python train.py --arch="coatnet" --model="self-supervised image encoder" --dataset="photos of plants, animals and fungi (iNaturalist)" --train_examples=38949 --image_size=32 --crop_scale_min=0.4 --horizontal_flip=true --color_jitter=0.4 --method="simsiam" --norm="rmsnorm" --norm_position="pre" --hidden_act="reglu" --mlp_ratio=2 --head_dim=32 --fused_qkv=false --qk_norm=true --layer_scale_init=0.1 --parallel_block=false --dropout=0.05 --inner_norm=false --moe="soft" --num_experts=4 --moe_every=2 --expert_mlp_ratio=0.5 --slots_per_expert=2 --shared_expert=true --patch_size=[2, 2] --depths=[2, 5, 2] --widths=[64, 128, 256] --projector_hidden=1024 --projector_out=256 --projector_hidden_layers=2 --residual_init="scaled_by_depth" --optimizer="cautious_adamw" --learning_rate=0.0016 --beta1=0.95 --beta2=0.95 --eps=1e-10 --max_grad_norm=1.0 --adaptive_grad_clip=0.05 --cautious_weight_decay=true --max_steps=5200 --batch_size=128 --epochs=17.1 --lr_schedule="cosine" --final_lr_fraction=0.1 --warmup_steps=260 --weight_decay=0.1
Rows from block 5, named by matrix and row number. Each number is 50 + 10 x the weight over its row's rms, rounded and kept within 0 to 99. All counts start at 0. After the name is the row's rms in percent of the matrix's.
# convs2: project pointwise conv (model.blocks.5.convs.2.weight, 128x512x1x1), inputs 128-191
convs2.13 101:55 52 49 53 37 66 42 48 39 51 52 62 58 45 38 36 30 24 22 54 45 61 46 48 42 43 33 43 56 46 33 47 44 41 61 63 36 67 32 42 38 41 42 50 45 48 59 60 69 52 53 70 52 60 40 42 33 60 31 48 30 55 53 45
convs2.14 106:43 40 50 50 53 49 43 56 59 77 55 42 44 56 54 67 48 63 46 23 50 59 59 53 48 47 55 65 51 66 48 54 44 44 44 39 56 38 58 57 61 42 55 40 50 43 44 32 62 23 37 42 62 60 43 45 57 59 65 49 44 57 43 56
convs2.15 095:58 57 52 44 35 58 60 49 43 52 52 68 32 52 45 31 57 28 42 64 55 40 47 50 46 49 32 32 71 51 52 65 58 37 62 64 46 66 49 42 56 41 48 50 55 55 52 51 51 50 30 50 57 62 61 77 52 63 45 43 56 61 52 54
convs2.16 101:46 63 47 66 42 61 60 35 45 51 49 70 49 51 62 35 46 55 51 56 43 40 37 46 46 47 60 68 67 56 38 47 32 49 42 38 73 51 45 53 38 48 54 43 48 34 50 62 47 49 52 37 32 59 55 52 49 46 47 44 48 57 48 45
convs2.17 105:47 51 46 53 61 53 57 55 62 65 51 58 42 49 55 41 66 44 49 26 53 42 61 36 36 52 53 60 45 69 52 58 52 40 52 38 47 50 49 43 70 48 56 67 54 43 50 61 64 47 42 32 58 60 61 55 47 56 68 61 50 67 55 59
convs2.18 099:53 51 46 46 49 51 54 48 46 61 50 52 42 41 44 35 50 53 47 51 45 54 42 54 56 57 51 46 49 52 50 40 54 49 38 39 63 60 45 69 56 31 64 48 51 40 47 75 52 51 26 33 48 62 53 46 40 35 42 63 54 49 55 48
convs2.19 101:47 44 45 46 61 51 70 54 70 34 43 52 51 42 43 60 61 37 62 56 51 48 65 48 52 66 48 39 57 51 58 56 48 47 70 57 36 47 58 38 48 45 43 51 57 69 51 22 58 53 47 67 60 42 46 61 64 44 43 54 59 47 39 66
convs2.20 095:44 66 56 43 49 53 59 46 51 37 79 61 54 48 49 23 52 35 35 55 55 48 45 38 37 55 41 30 59 39 37 51 35 43 57 47 45 65 50 38 38 45 35 43 52 40 55 48 56 48 55 57 48 42 43 64 45 61 53 52 37 45 52 66
convs2.21 095:43 68 19 55 46 58 56 37 53 31 38 66 45 36 64 28 69 35 49 43 48 43 53 53 25 51 64 50 62 43 47 51 53 34 63 59 56 47 46 39 38 44 51 46 59 47 67 52 50 41 48 48 50 45 59 49 42 33 49 49 54 34 48 53
convs2.22 102:49 44 50 57 40 46 32 40 36 44 52 47 56 36 56 60 28 47 29 45 47 52 37 42 48 32 43 51 57 49 40 45 44 60 32 42 55 40 24 35 52 52 36 55 48 40 56 47 48 42 41 26 51 50 49 43 32 47 65 55 39 45 38 40
convs2.23 102:59 62 52 57 40 51 35 45 37 50 48 51 50 61 52 43 36 27 38 52 43 32 58 58 50 62 32 38 70 57 60 54 48 33 68 43 37 44 30 43 47 43 50 55 62 51 56 50 51 36 43 55 59 44 52 62 56 63 62 50 35 35 56 55
convs2.24 098:46 41 53 55 66 39 51 61 65 48 40 34 61 45 43 63 37 69 68 49 46 58 49 59 59 48 53 53 44 41 45 50 43 77 36 50 51 52 68 57 39 58 47 51 43 63 42 28 31 46 74 65 44 26 51 45 51 44 38 51 45 43 55 39
convs2.25 097:53 60 43 46 51 57 47 55 52 59 45 50 35 61 40 53 52 37 46 54 49 44 48 61 32 68 40 41 44 39 46 60 54 45 62 48 47 48 34 51 50 53 41 53 62 58 51 37 68 53 48 54 39 51 54 59 43 64 52 48 52 58 62 46
convs2.26 098:59 51 49 33 60 37 41 59 57 53 40 66 42 52 57 60 65 44 45 39 44 71 54 59 54 68 50 47 54 61 65 65 57 30 56 56 34 44 52 58 67 43 47 57 65 49 55 38 58 47 33 53 75 51 60 56 55 44 67 64 57 70 56 55
convs2.27 094:61 57 60 60 49 71 52 55 55 50 43 59 35 53 36 43 47 27 70 65 62 50 45 47 49 57 44 46 49 42 54 57 59 45 53 52 43 55 49 49 57 54 61 68 58 46 53 46 55 73 47 58 47 48 58 44 53 52 43 41 53 47 67 56
convs2.28 101:61 54 43 49 58 55 61 68 66 42 46 54 48 56 47 47 69 36 62 44 49 47 63 54 64 62 67 38 44 54 56 51 56 40 63 49 50 68 64 42 39 54 60 40 61 61 58 54 61 62 58 68 62 46 63 63 52 47 49 36 53 45 58 60
convs2.29 099:66 66 52 47 49 68 46 50 58 49 66 62 55 47 31 21 53 31 48 65 57 56 49 47 54 42 52 49 57 34 35 40 48 49 47 66 50 62 50 53 38 33 59 44 44 44 56 51 57 54 44 62 36 52 51 57 54 44 44 36 67 51 70 59
convs2.30 096:50 55 56 56 29 71 33 43 35 60 50 54 42 48 45 44 43 28 44 56 66 57 36 56 47 68 41 48 58 47 37 42 47 51 55 54 52 53 22 45 53 35 47 48 63 38 48 62 59 47 26 40 45 70 62 47 36 53 52 49 52 44 67 46
convs2.31 102:47 41 52 52 48 53 49 45 59 51 62 50 41 54 67 53 55 37 53 52 54 39 47 52 43 53 44 42 59 53 52 56 60 48 47 44 44 25 37 49 55 44 46 51 59 61 55 39 68 57 45 44 41 57 66 64 49 48 66 53 38 47 45 65
convs2.32 102:64 66 46 53 49 48 43 64 47 53 49 49 54 61 57 59 70 33 54 36 55 53 67 47 52 68 48 51 45 69 62 45 56 28 55 50 42 54 61 54 64 57 58 51 53 43 56 38 51 51 46 51 62 61 66 71 67 45 46 53 43 61 46 61
convs2.33 100:48 52 46 49 46 54 47 53 53 52 47 58 55 59 35 34 66 31 50 58 56 55 63 60 46 57 55 45 58 52 51 55 51 44 60 48 50 61 46 50 49 47 50 54 53 50 48 36 47 65 17 55 60 46 62 51 55 45 37 53 49 45 62 60
convs2.34 103:55 66 49 56 23 58 40 24 44 71 42 52 51 36 47 50 38 33 27 47 51 42 40 60 52 45 46 47 58 45 45 32 47 48 50 52 50 53 31 52 44 41 57 59 49 40 59 57 50 57 25 32 37 52 52 36 38 50 40 51 42 32 65 58
convs2.35 099:67 65 55 41 67 45 56 71 61 48 42 52 51 56 50 59 64 45 64 37 50 55 62 43 60 69 53 39 49 48 63 69 68 43 61 51 54 63 59 55 63 46 47 52 54 45 61 37 39 56 50 63 58 43 48 50 63 48 52 59 53 73 42 60
convs2.36 102:53 66 47 36 64 55 59 39 50 66 55 69 44 57 40 26 62 45 51 37 54 46 52 49 43 54 38 59 58 52 46 54 62 34 50 44 56 52 57 53 57 47 53 63 40 43 44 75 42 57 37 37 54 50 53 48 56 47 43 63 64 68 47 53
convs2.37 103:39 46 55 36 67 40 73 59 68 37 56 45 64 39 47 45 61 63 60 64 52 48 43 44 57 56 57 62 30 45 49 47 42 51 56 62 60 58 71 45 33 63 48 41 60 70 52 33 57 53 73 62 38 39 39 69 58 46 43 47 57 48 56 59
convs2.38 101:54 50 32 35 76 38 77 62 67 50 48 48 51 50 52 42 66 48 64 32 41 54 59 61 48 43 56 51 51 49 48 74 58 48 72 64 52 69 77 35 54 45 43 47 42 58 47 52 60 55 46 72 58 48 49 75 58 62 42 46 58 63 46 65
convs2.39 102:48 36 54 61 39 50 55 47 41 58 44 47 41 61 39 60 58 52 58 60 47 57 50 51 45 61 49 56 42 58 60 61 60 51 43 35 47 34 32 57 69 43 65 57 52 50 53 43 56 55 52 11 54 64 67 52 47 44 62 60 46 60 61 52
convs2.40 099:44 23 47 36 69 35 60 59 56 46 47 47 58 38 51 60 49 68 63 54 43 41 47 48 42 51 56 66 47 42 51 62 47 52 49 56 46 39 62 42 41 59 38 44 46 65 41 36 48 52 78 70 45 44 40 47 68 58 53 61 68 57 38 62
convs2.41 102:46 53 54 54 44 65 55 47 63 50 57 50 42 49 46 35 39 54 44 67 48 40 36 41 36 41 51 48 49 46 41 49 49 54 56 62 53 48 45 50 24 54 41 59 41 68 50 66 52 59 68 63 30 42 55 58 44 70 40 40 46 25 55 46
convs2.42 097:49 67 62 52 37 71 48 54 38 54 58 61 48 65 45 41 59 46 44 41 47 54 50 52 57 53 48 55 58 37 49 35 54 39 53 44 71 66 37 57 53 44 63 55 38 53 60 73 47 62 33 45 46 63 65 51 47 49 50 42 52 45 67 59
convs2.43 096:61 33 46 51 54 30 52 40 54 48 35 41 71 41 53 71 65 65 66 57 32 65 57 51 57 70 60 57 56 47 53 43 61 64 39 54 47 49 60 69 62 59 55 47 43 45 39 48 31 43 39 61 59 52 43 37 50 28 27 60 56 75 52 56
convs2.44 100:48 42 48 50 34 55 50 37 50 50 37 42 60 39 48 67 40 66 51 66 45 56 40 66 52 48 50 54 39 42 56 38 45 63 40 42 52 39 33 65 65 46 44 57 44 42 44 58 44 52 40 31 52 50 48 29 46 44 52 51 45 51 53 34
convs2.45 098:58 51 32 54 31 55 46 61 51 25 51 48 48 58 58 28 56 32 55 55 56 47 47 57 41 48 61 44 56 58 43 39 44 46 63 55 59 47 44 48 42 32 53 54 62 58 43 44 41 54 42 57 45 34 56 49 58 39 47 30 47 33 66 54
convs2.46 100:48 31 52 33 55 30 50 48 57 51 49 34 58 56 48 61 42 51 46 46 48 47 49 41 46 48 38 34 42 31 51 67 52 57 45 56 28 44 52 44 55 56 50 51 37 59 54 45 60 46 56 51 57 43 42 50 46 72 60 53 51 55 44 36
convs2.47 101:36 46 48 46 48 46 48 40 51 43 42 41 64 63 47 45 69 49 47 55 52 56 55 57 63 40 64 63 55 39 46 32 45 67 56 43 59 43 38 59 50 61 49 46 52 51 56 55 39 52 50 26 54 41 52 41 53 31 42 52 60 54 71 40
convs2.48 104:53 37 48 50 32 47 47 32 36 70 47 44 54 44 50 70 39 54 32 52 42 58 46 53 48 38 42 36 61 43 46 73 57 67 34 50 47 39 44 60 53 57 55 64 41 59 54 46 52 47 46 31 48 64 46 45 42 60 68 51 43 47 43 35
convs2.49 105:57 49 54 35 64 43 45 65 48 61 46 58 48 53 60 62 60 37 54 41 50 53 52 50 54 54 51 47 45 69 52 60 71 39 59 45 62 58 61 47 68 62 48 57 46 37 47 48 54 43 43 49 53 65 63 69 47 52 61 60 53 61 52 58
convs2.50 099:40 38 49 50 36 30 47 46 58 48 34 41 52 56 54 61 43 65 62 49 41 48 52 49 43 30 46 51 39 44 56 69 63 59 49 49 46 35 48 53 51 59 46 56 49 55 49 43 44 48 80 41 50 46 47 60 44 52 55 44 46 64 44 41
convs2.51 097:68 44 53 76 25 62 31 35 35 37 37 47 51 45 49 58 53 45 47 60 57 48 36 58 54 51 50 53 55 60 50 48 59 55 57 40 55 33 43 65 57 56 51 66 47 48 46 55 45 48 35 29 46 53 65 47 60 46 42 52 44 51 52 55
convs2.52 106:56 56 55 51 27 59 30 32 38 42 42 41 50 50 46 55 32 36 34 62 55 46 35 56 40 48 60 41 53 39 45 37 29 74 49 46 59 50 24 53 41 56 51 54 35 49 52 56 54 55 39 33 46 46 40 35 45 39 46 47 43 51 44 36
convs2.53 103:50 40 52 51 54 52 63 32 40 50 48 43 56 50 47 53 26 57 33 46 32 59 31 55 38 42 42 53 55 39 38 52 51 63 37 61 35 42 39 56 59 57 48 69 45 50 34 62 42 48 42 35 45 50 39 45 43 55 54 55 51 40 64 36
convs2.54 103:62 64 47 58 46 52 48 57 36 46 56 54 61 56 55 42 47 28 43 56 51 51 65 51 44 50 51 38 57 46 55 58 49 42 70 50 21 48 29 40 42 44 42 39 56 64 57 43 71 45 38 61 51 48 37 44 55 53 42 48 40 42 49 50
convs2.55 105:43 58 55 47 55 40 45 63 56 25 54 49 55 46 47 44 61 65 57 64 42 52 41 50 50 51 63 52 55 37 57 35 35 46 58 70 55 55 59 42 36 59 40 42 40 63 53 42 52 49 45 78 47 34 47 52 56 43 39 47 50 36 58 60
convs2.56 099:53 56 46 48 69 47 55 65 68 40 67 50 47 52 34 45 67 37 66 44 66 54 52 64 57 57 75 55 49 60 62 46 48 49 65 55 61 65 65 45 54 57 38 34 53 51 56 46 55 53 51 67 56 49 43 50 65 46 44 46 46 58 56 67
convs2.57 103:57 43 56 51 65 49 61 72 70 44 56 43 48 46 48 40 59 75 72 52 46 30 54 47 55 43 48 58 37 54 44 51 60 63 42 37 48 58 67 43 25 52 74 45 33 45 46 51 37 49 67 47 45 37 59 44 48 41 38 45 68 58 40 53
convs2.58 104:51 58 53 46 95 70 68 59 52 65 55 60 51 60 40 49 44 56 58 42 44 53 44 24 51 45 55 54 43 53 42 54 54 52 41 53 68 74 63 42 65 41 60 56 41 41 59 74 43 52 64 42 36 52 60 61 50 70 51 65 49 46 54 39
convs2.59 097:38 53 48 35 69 49 34 57 44 41 61 63 70 62 49 44 51 50 49 33 51 62 55 62 55 46 67 39 58 52 41 46 48 51 59 46 47 50 53 63 52 45 33 46 62 46 50 50 54 41 22 65 60 51 42 36 59 50 55 72 43 62 45 64
convs2.60 109:58 60 43 41 69 48 42 62 38 48 58 53 45 34 64 68 55 52 49 45 36 55 45 43 56 62 51 49 43 68 48 52 59 13 48 53 46 56 68 36 69 63 38 29 52 32 54 55 76 46 47 56 58 74 55 48 52 57 62 71 41 45 36 54
convs2.61 101:48 52 57 59 18 60 34 41 43 38 51 55 35 55 31 66 33 28 43 73 51 42 47 56 44 53 45 31 39 35 48 59 42 52 47 59 33 43 17 38 53 45 54 47 47 46 57 56 58 70 58 37 53 37 56 56 53 57 55 50 41 50 50 31
convs2.62 093:51 68 55 49 48 64 63 52 64 67 51 56 32 57 35 46 54 39 41 54 39 50 47 35 57 62 39 39 51 46 42 53 57 44 63 52 51 64 54 50 62 39 46 60 63 44 55 72 48 63 46 56 56 52 66 64 50 63 50 35 50 37 54 52
convs2.63 100:58 57 46 47 45 63 45 40 39 45 54 53 49 59 53 38 41 32 38 50 57 44 54 56 46 52 41 31 54 45 57 56 41 42 69 58 39 53 39 39 48 42 43 47 53 60 58 46 68 52 41 43 55 44 43 48 48 65 55 36 46 46 53 39
convs2.64 103:43 57 54 57 17 75 41 35 36 51 49 37 42 57 50 52 26 53 28 61 45 38 47 60 49 44 43 57 43 54 50 53 41 44 41 48 59 45 25 43 55 42 61 61 63 46 55 61 44 58 45 19 48 52 50 44 49 51 53 46 53 48 49 44
convs2.65 104:51 39 47 64 48 52 56 43 55 62 58 47 43 43 54 49 50 42 43 49 50 49 55 44 49 51 51 55 57 57 55 40 68 48 32 31 49 46 39 51 67 44 62 59 33 34 43 58 44 52 38 23 52 60 61 57 40 47 56 48 47 48 47 47
convs2.66 101:49 49 53 49 54 42 58 51 42 63 45 46 36 57 52 64 45 43 52 52 35 44 62 45 53 60 44 56 46 62 60 70 68 49 49 53 53 50 45 56 75 49 52 66 51 44 46 54 40 59 42 49 50 59 53 57 47 39 46 65 54 69 57 46
convs2.67 102:46 51 45 36 64 39 69 67 58 51 56 46 43 61 52 46 57 49 63 44 65 29 63 56 41 64 43 48 49 55 51 62 52 38 52 74 41 64 64 42 56 49 42 53 54 62 49 54 43 58 68 63 61 40 64 67 58 57 42 50 60 41 55 55
convs2.68 105:46 49 53 52 58 46 57 61 64 43 43 42 52 34 48 39 59 65 55 59 53 43 50 54 47 53 63 46 55 60 43 31 47 57 45 42 58 51 66 40 36 55 67 34 48 46 46 42 46 45 61 50 57 51 57 44 61 38 33 42 52 43 61 62
convs2.69 102:52 41 41 48 65 42 75 50 62 44 51 55 52 46 42 42 64 79 64 59 60 45 61 57 54 41 54 46 42 63 54 54 47 63 58 65 51 57 66 39 44 68 49 43 51 60 41 49 53 55 79 65 57 42 46 53 68 38 33 48 63 63 51 57
convs2.70 098:60 49 53 60 62 49 40 44 40 57 46 56 40 57 38 57 53 30 61 41 48 54 55 46 55 60 42 51 49 59 67 50 67 30 41 39 47 42 33 59 76 46 58 53 53 60 53 47 65 64 34 38 55 62 73 45 51 61 64 55 44 63 52 57
convs2.71 103:62 64 48 51 74 58 65 68 61 51 60 63 41 57 31 37 69 54 75 52 56 48 48 50 50 63 52 58 49 61 57 48 70 41 59 52 44 64 57 56 52 54 57 52 63 30 56 66 55 55 56 61 64 61 66 51 63 52 37 48 67 60 60 55
convs2.72 100:39 34 58 58 63 39 59 52 51 58 36 46 43 55 51 69 63 78 77 51 46 45 60 50 50 57 45 66 44 58 65 65 61 49 37 46 53 46 59 54 66 37 53 46 46 41 43 51 59 48 75 35 54 55 61 49 40 40 43 70 62 66 47 40
convs2.73 100:47 40 46 54 59 42 51 52 54 67 49 44 48 56 53 56 48 57 56 48 56 44 58 52 46 65 31 57 45 60 50 69 57 47 34 43 56 49 52 57 59 52 57 56 49 48 51 52 45 56 64 52 54 60 52 63 53 52 48 57 56 68 41 51
convs2.74 100:42 62 46 50 60 64 63 55 71 36 44 66 47 54 38 27 73 52 66 52 50 51 61 48 53 58 59 59 42 59 55 45 49 23 66 47 56 61 68 45 48 54 63 43 53 55 56 53 59 60 50 53 38 43 60 57 71 51 45 46 52 41 63 59
convs2.75 097:31 44 55 48 58 44 50 53 62 57 55 57 70 52 53 49 42 74 53 27 53 59 53 48 46 33 60 55 47 44 40 30 42 59 37 53 54 44 53 52 52 51 62 51 47 56 58 62 55 42 53 35 44 47 32 46 48 45 56 60 51 52 36 47
convs2.76 098:64 41 45 43 64 42 75 81 51 37 55 52 59 54 42 63 58 57 72 46 51 52 52 51 48 60 61 60 35 60 54 65 63 46 46 49 44 47 70 46 45 60 46 50 39 61 49 37 52 48 64 73 53 50 42 57 60 47 42 61 74 75 45 61
convs2.77 098:42 68 37 60 51 58 61 38 44 52 61 53 57 34 54 37 55 47 37 43 44 52 41 51 47 38 49 46 56 45 49 38 44 45 46 51 54 73 48 45 36 43 44 54 49 53 60 67 35 51 49 57 51 46 49 47 47 47 44 36 39 42 50 55
convs2.78 095:40 30 44 45 71 39 69 59 65 42 44 39 59 49 48 54 61 76 64 50 59 47 58 46 46 49 53 54 47 57 55 54 44 61 40 49 53 53 81 52 53 56 61 51 50 69 41 39 54 42 79 61 50 46 42 64 65 43 46 45 58 51 39 59
convs2.79 096:48 26 48 32 58 31 58 55 62 30 44 43 53 59 56 48 56 75 64 55 50 62 54 45 62 44 53 62 38 43 53 55 60 58 44 62 42 49 68 51 37 66 49 51 55 58 24 31 45 44 69 70 48 37 35 47 57 40 58 48 66 57 46 55
convs2.80 097:50 68 50 63 24 70 35 40 28 48 47 56 42 47 46 47 48 30 46 66 50 40 46 52 44 50 46 49 47 49 39 39 47 44 39 41 60 38 23 51 70 42 53 49 65 44 57 53 44 61 33 24 43 55 60 35 40 48 52 47 37 43 67 40
convs2.81 098:50 47 32 51 74 25 53 71 59 55 46 51 49 59 67 53 58 67 52 40 43 54 47 53 53 49 69 60 54 71 53 42 53 35 39 45 61 44 56 56 59 50 47 44 50 36 45 44 50 49 48 54 43 54 43 49 60 49 51 62 62 70 45 56
convs2.82 096:40 45 49 61 34 56 38 25 44 49 55 49 54 44 58 56 26 64 50 57 48 45 51 51 56 38 40 66 52 53 42 43 51 64 43 42 49 31 31 62 57 56 48 64 49 49 51 58 44 42 46 46 53 48 55 31 49 51 43 60 46 58 53 44
convs2.83 098:42 28 44 33 74 22 55 52 66 54 58 57 45 51 50 56 52 62 52 32 44 57 55 50 44 51 52 68 47 62 48 66 52 38 40 50 45 38 71 54 64 43 42 48 52 45 46 42 62 35 61 46 59 63 47 67 53 46 68 78 47 55 35 39
convs2.84 098:47 21 52 45 72 28 52 67 64 48 58 46 46 49 63 78 54 56 62 42 48 52 58 43 49 58 40 45 48 53 59 63 59 40 43 41 43 36 54 63 70 56 52 61 53 60 41 38 49 53 70 50 51 46 54 62 48 50 55 64 53 59 39 59
convs2.85 100:55 60 33 44 61 40 56 66 66 29 49 52 50 53 55 42 75 39 68 51 64 48 59 57 61 50 64 56 39 46 51 60 53 47 66 52 44 62 68 54 44 54 53 46 56 44 53 28 63 52 44 70 65 44 48 49 65 46 30 56 41 45 50 75
convs2.86 103:50 46 51 59 28 51 47 28 45 39 38 38 64 40 36 63 33 51 48 55 39 55 48 55 51 48 41 44 50 28 52 59 32 69 47 53 41 47 37 47 48 50 51 54 54 60 44 43 37 47 55 54 40 29 48 44 54 54 50 38 46 38 51 33
convs2.87 100:47 40 52 58 63 39 61 55 69 51 55 48 59 47 41 65 44 67 73 40 41 60 52 46 52 41 41 47 56 59 49 52 54 60 56 60 36 51 70 50 43 74 40 53 48 55 36 47 60 48 70 82 57 28 38 45 54 60 60 44 46 57 41 54
convs2.88 098:58 75 40 50 37 61 40 42 43 59 59 66 46 50 52 19 51 28 29 49 49 51 59 51 35 53 46 44 55 62 47 29 48 39 64 51 44 59 35 52 49 49 47 50 51 41 53 61 45 63 32 53 52 40 44 53 47 50 46 31 51 43 51 59
convs2.89 102:47 48 52 48 71 37 54 63 48 53 51 53 45 61 46 51 70 48 61 51 53 59 57 57 60 64 56 68 47 56 49 50 49 40 63 48 48 54 61 52 60 52 54 52 53 41 63 43 48 51 43 63 43 50 39 53 57 35 44 55 58 46 57 62
convs2.90 099:44 37 41 54 32 49 43 49 43 50 33 46 42 48 47 68 47 58 66 57 41 44 46 44 48 51 51 49 49 56 55 55 51 55 39 56 50 38 60 45 53 60 45 47 48 61 35 33 42 53 61 70 55 47 60 49 47 54 43 35 50 41 41 49
convs2.91 102:52 67 55 46 41 61 49 39 44 54 67 52 53 48 46 30 45 42 35 42 55 38 51 60 39 44 57 53 61 51 43 29 48 41 52 53 51 57 33 49 44 43 51 54 58 34 47 76 50 61 31 31 43 48 50 41 49 50 34 53 52 48 57 61
convs2.92 100:47 53 42 51 71 52 71 75 69 53 51 52 51 56 57 42 57 42 64 59 50 49 53 53 64 51 63 36 45 47 62 54 47 40 54 66 56 61 77 37 43 53 39 37 52 60 53 45 52 53 49 81 62 39 52 51 62 52 47 36 52 47 43 62
convs2.93 099:48 51 33 37 75 46 56 69 56 48 73 56 52 59 58 27 59 31 48 30 55 44 53 58 36 45 78 47 55 59 51 55 53 32 69 53 46 63 66 55 53 39 52 42 36 53 58 42 59 46 52 62 57 53 52 47 50 59 53 63 53 48 48 76
convs2.94 101:50 50 48 55 38 59 24 34 41 59 37 41 48 47 42 56 38 57 45 55 47 38 54 60 45 34 37 48 47 50 49 39 52 57 34 33 63 36 29 62 61 41 54 62 56 38 42 68 43 56 40 33 55 66 49 36 29 45 48 58 46 52 44 40
convs2.95 100:52 37 44 37 74 37 61 53 61 54 40 48 64 54 50 55 52 71 67 45 43 56 59 46 45 47 70 62 43 42 50 57 63 59 38 47 42 39 77 52 38 57 38 43 38 58 53 38 54 38 69 61 53 47 36 42 59 53 65 57 58 65 51 54
convs2.96 098:39 62 45 47 70 48 67 47 56 61 57 55 55 47 68 39 47 61 40 43 47 48 53 35 51 32 46 48 55 50 47 54 38 47 59 48 53 68 59 42 43 60 27 36 39 40 63 58 49 49 62 58 59 53 39 52 50 62 57 60 53 53 43 48
convs2.97 097:57 61 58 39 59 51 54 48 38 45 56 48 62 44 49 38 50 50 44 45 50 59 33 56 61 56 50 52 53 38 39 41 38 46 53 58 54 48 34 59 46 51 42 48 46 47 56 63 46 38 29 63 40 44 29 37 54 53 46 54 40 36 61 49
convs2.98 100:44 37 43 32 55 51 58 58 48 61 52 49 37 50 49 58 48 40 58 56 59 39 62 45 41 65 35 34 46 38 58 68 62 30 49 50 48 59 36 55 62 55 42 57 49 70 55 49 66 52 54 36 45 56 45 52 46 71 56 65 53 61 42 49
convs2.99 106:49 54 52 59 39 47 33 49 45 39 46 50 47 49 53 51 79 41 45 45 58 54 56 51 41 58 59 67 61 67 38 33 56 36 63 45 70 39 54 46 58 54 59 39 56 47 52 41 52 44 36 39 64 55 54 38 61 31 49 47 39 47 44 58
convs2.100 094:47 43 56 56 41 39 40 39 36 77 59 43 55 44 55 71 39 83 49 48 42 45 51 49 59 45 36 60 49 37 45 47 55 64 39 42 53 45 54 57 52 56 52 54 32 31 37 40 62 36 50 51 60 49 47 48 50 49 33 65 46 61 45 28
convs2.101 096:52 52 47 31 63 39 69 61 63 51 66 52 52 52 63 25 53 56 56 54 49 33 59 35 44 39 63 51 38 45 39 58 46 51 60 60 41 52 70 37 40 49 46 42 48 51 49 47 66 47 71 64 41 42 26 64 55 51 65 46 47 53 43 59
convs2.102 105:50 45 56 52 35 46 44 45 38 61 44 42 56 42 53 66 30 39 33 62 52 47 50 38 48 52 31 37 45 36 53 49 42 61 58 46 49 38 27 47 47 45 36 66 46 50 35 57 52 50 56 41 47 30 48 38 41 64 54 57 49 54 56 36
convs2.103 099:42 64 49 43 48 55 51 52 43 63 48 61 35 52 46 32 63 36 43 39 46 49 42 44 48 46 40 65 50 68 47 48 60 33 55 44 49 58 41 48 60 39 61 50 52 48 48 55 47 55 33 37 54 61 66 59 46 46 45 52 58 46 56 40
convs2.104 106:39 35 41 44 87 50 48 59 53 50 50 48 54 60 51 45 64 60 59 42 57 59 49 49 53 63 67 63 45 59 55 52 54 47 52 58 56 50 80 54 53 60 55 38 43 47 40 56 49 35 48 54 51 54 49 39 60 34 52 58 53 47 50 66
convs2.105 103:45 67 46 61 39 52 47 38 47 47 46 54 47 41 57 44 53 52 44 40 45 38 44 56 44 41 40 47 53 69 39 44 46 46 35 29 66 50 42 53 55 49 57 54 56 27 41 57 42 49 49 18 46 58 59 49 45 45 40 48 46 52 40 52
convs2.106 093:46 43 54 52 54 42 53 44 56 42 52 43 51 39 58 70 40 89 53 44 46 40 41 51 64 37 49 63 49 36 41 42 37 64 44 57 55 47 60 55 50 52 44 39 41 49 43 52 44 51 71 43 48 43 29 49 44 47 42 46 59 69 42 41
convs2.107 099:50 43 46 47 61 25 44 59 41 36 46 49 63 53 49 56 70 63 56 42 53 61 51 44 63 48 60 52 44 65 59 38 49 55 55 39 53 33 70 59 58 47 55 44 59 51 50 32 47 42 40 52 56 65 46 45 65 40 40 54 44 54 55 52
convs2.108 100:65 75 49 49 37 70 47 45 31 68 66 62 30 61 55 38 50 26 21 49 54 43 47 57 40 52 34 36 43 46 45 50 51 40 60 50 54 57 22 55 56 45 44 62 40 35 58 59 76 60 26 38 54 53 50 41 39 61 57 42 43 49 53 57
convs2.109 102:48 39 49 48 65 39 72 62 63 30 44 51 52 57 47 51 49 62 61 47 48 57 53 39 61 52 71 58 42 42 49 53 43 61 51 70 45 56 68 55 21 55 45 48 48 74 55 40 47 42 71 68 47 42 41 50 56 48 53 44 45 54 48 50
convs2.110 100:49 48 63 71 27 66 31 33 28 61 55 45 58 46 43 62 35 48 36 62 50 55 44 48 49 41 45 50 55 41 52 49 49 64 49 40 58 35 32 53 67 46 53 65 45 40 46 59 56 44 33 42 47 55 46 44 31 52 62 58 49 51 46 35
convs2.111 101:45 57 47 44 69 43 49 60 58 54 56 46 62 48 48 53 57 67 51 32 53 66 51 46 56 34 59 56 47 41 52 29 45 54 50 59 53 49 82 52 35 54 53 41 42 49 49 54 34 34 56 70 38 63 41 55 45 47 41 48 49 49 57 50
convs2.112 096:38 31 58 41 65 31 56 64 51 41 53 35 69 51 45 61 52 63 65 53 43 54 43 50 47 51 55 44 46 25 54 62 53 62 46 69 37 39 57 55 48 51 44 66 50 55 38 46 47 45 63 56 40 43 39 52 42 50 47 47 56 58 57 44
convs2.113 098:63 42 53 59 32 41 28 41 35 45 43 44 51 49 48 95 32 43 38 50 42 60 51 44 59 58 46 41 39 55 70 62 47 51 56 44 55 35 37 48 66 46 59 51 55 47 41 35 45 52 41 36 62 39 43 37 45 50 57 65 30 49 39 42
convs2.114 097:46 27 41 48 71 33 88 66 57 27 37 38 53 49 49 38 66 59 63 42 61 52 46 51 55 48 64 58 34 49 54 49 39 62 41 59 49 46 78 46 35 66 51 58 49 72 50 37 40 53 67 59 43 51 44 53 61 41 54 53 65 57 55 66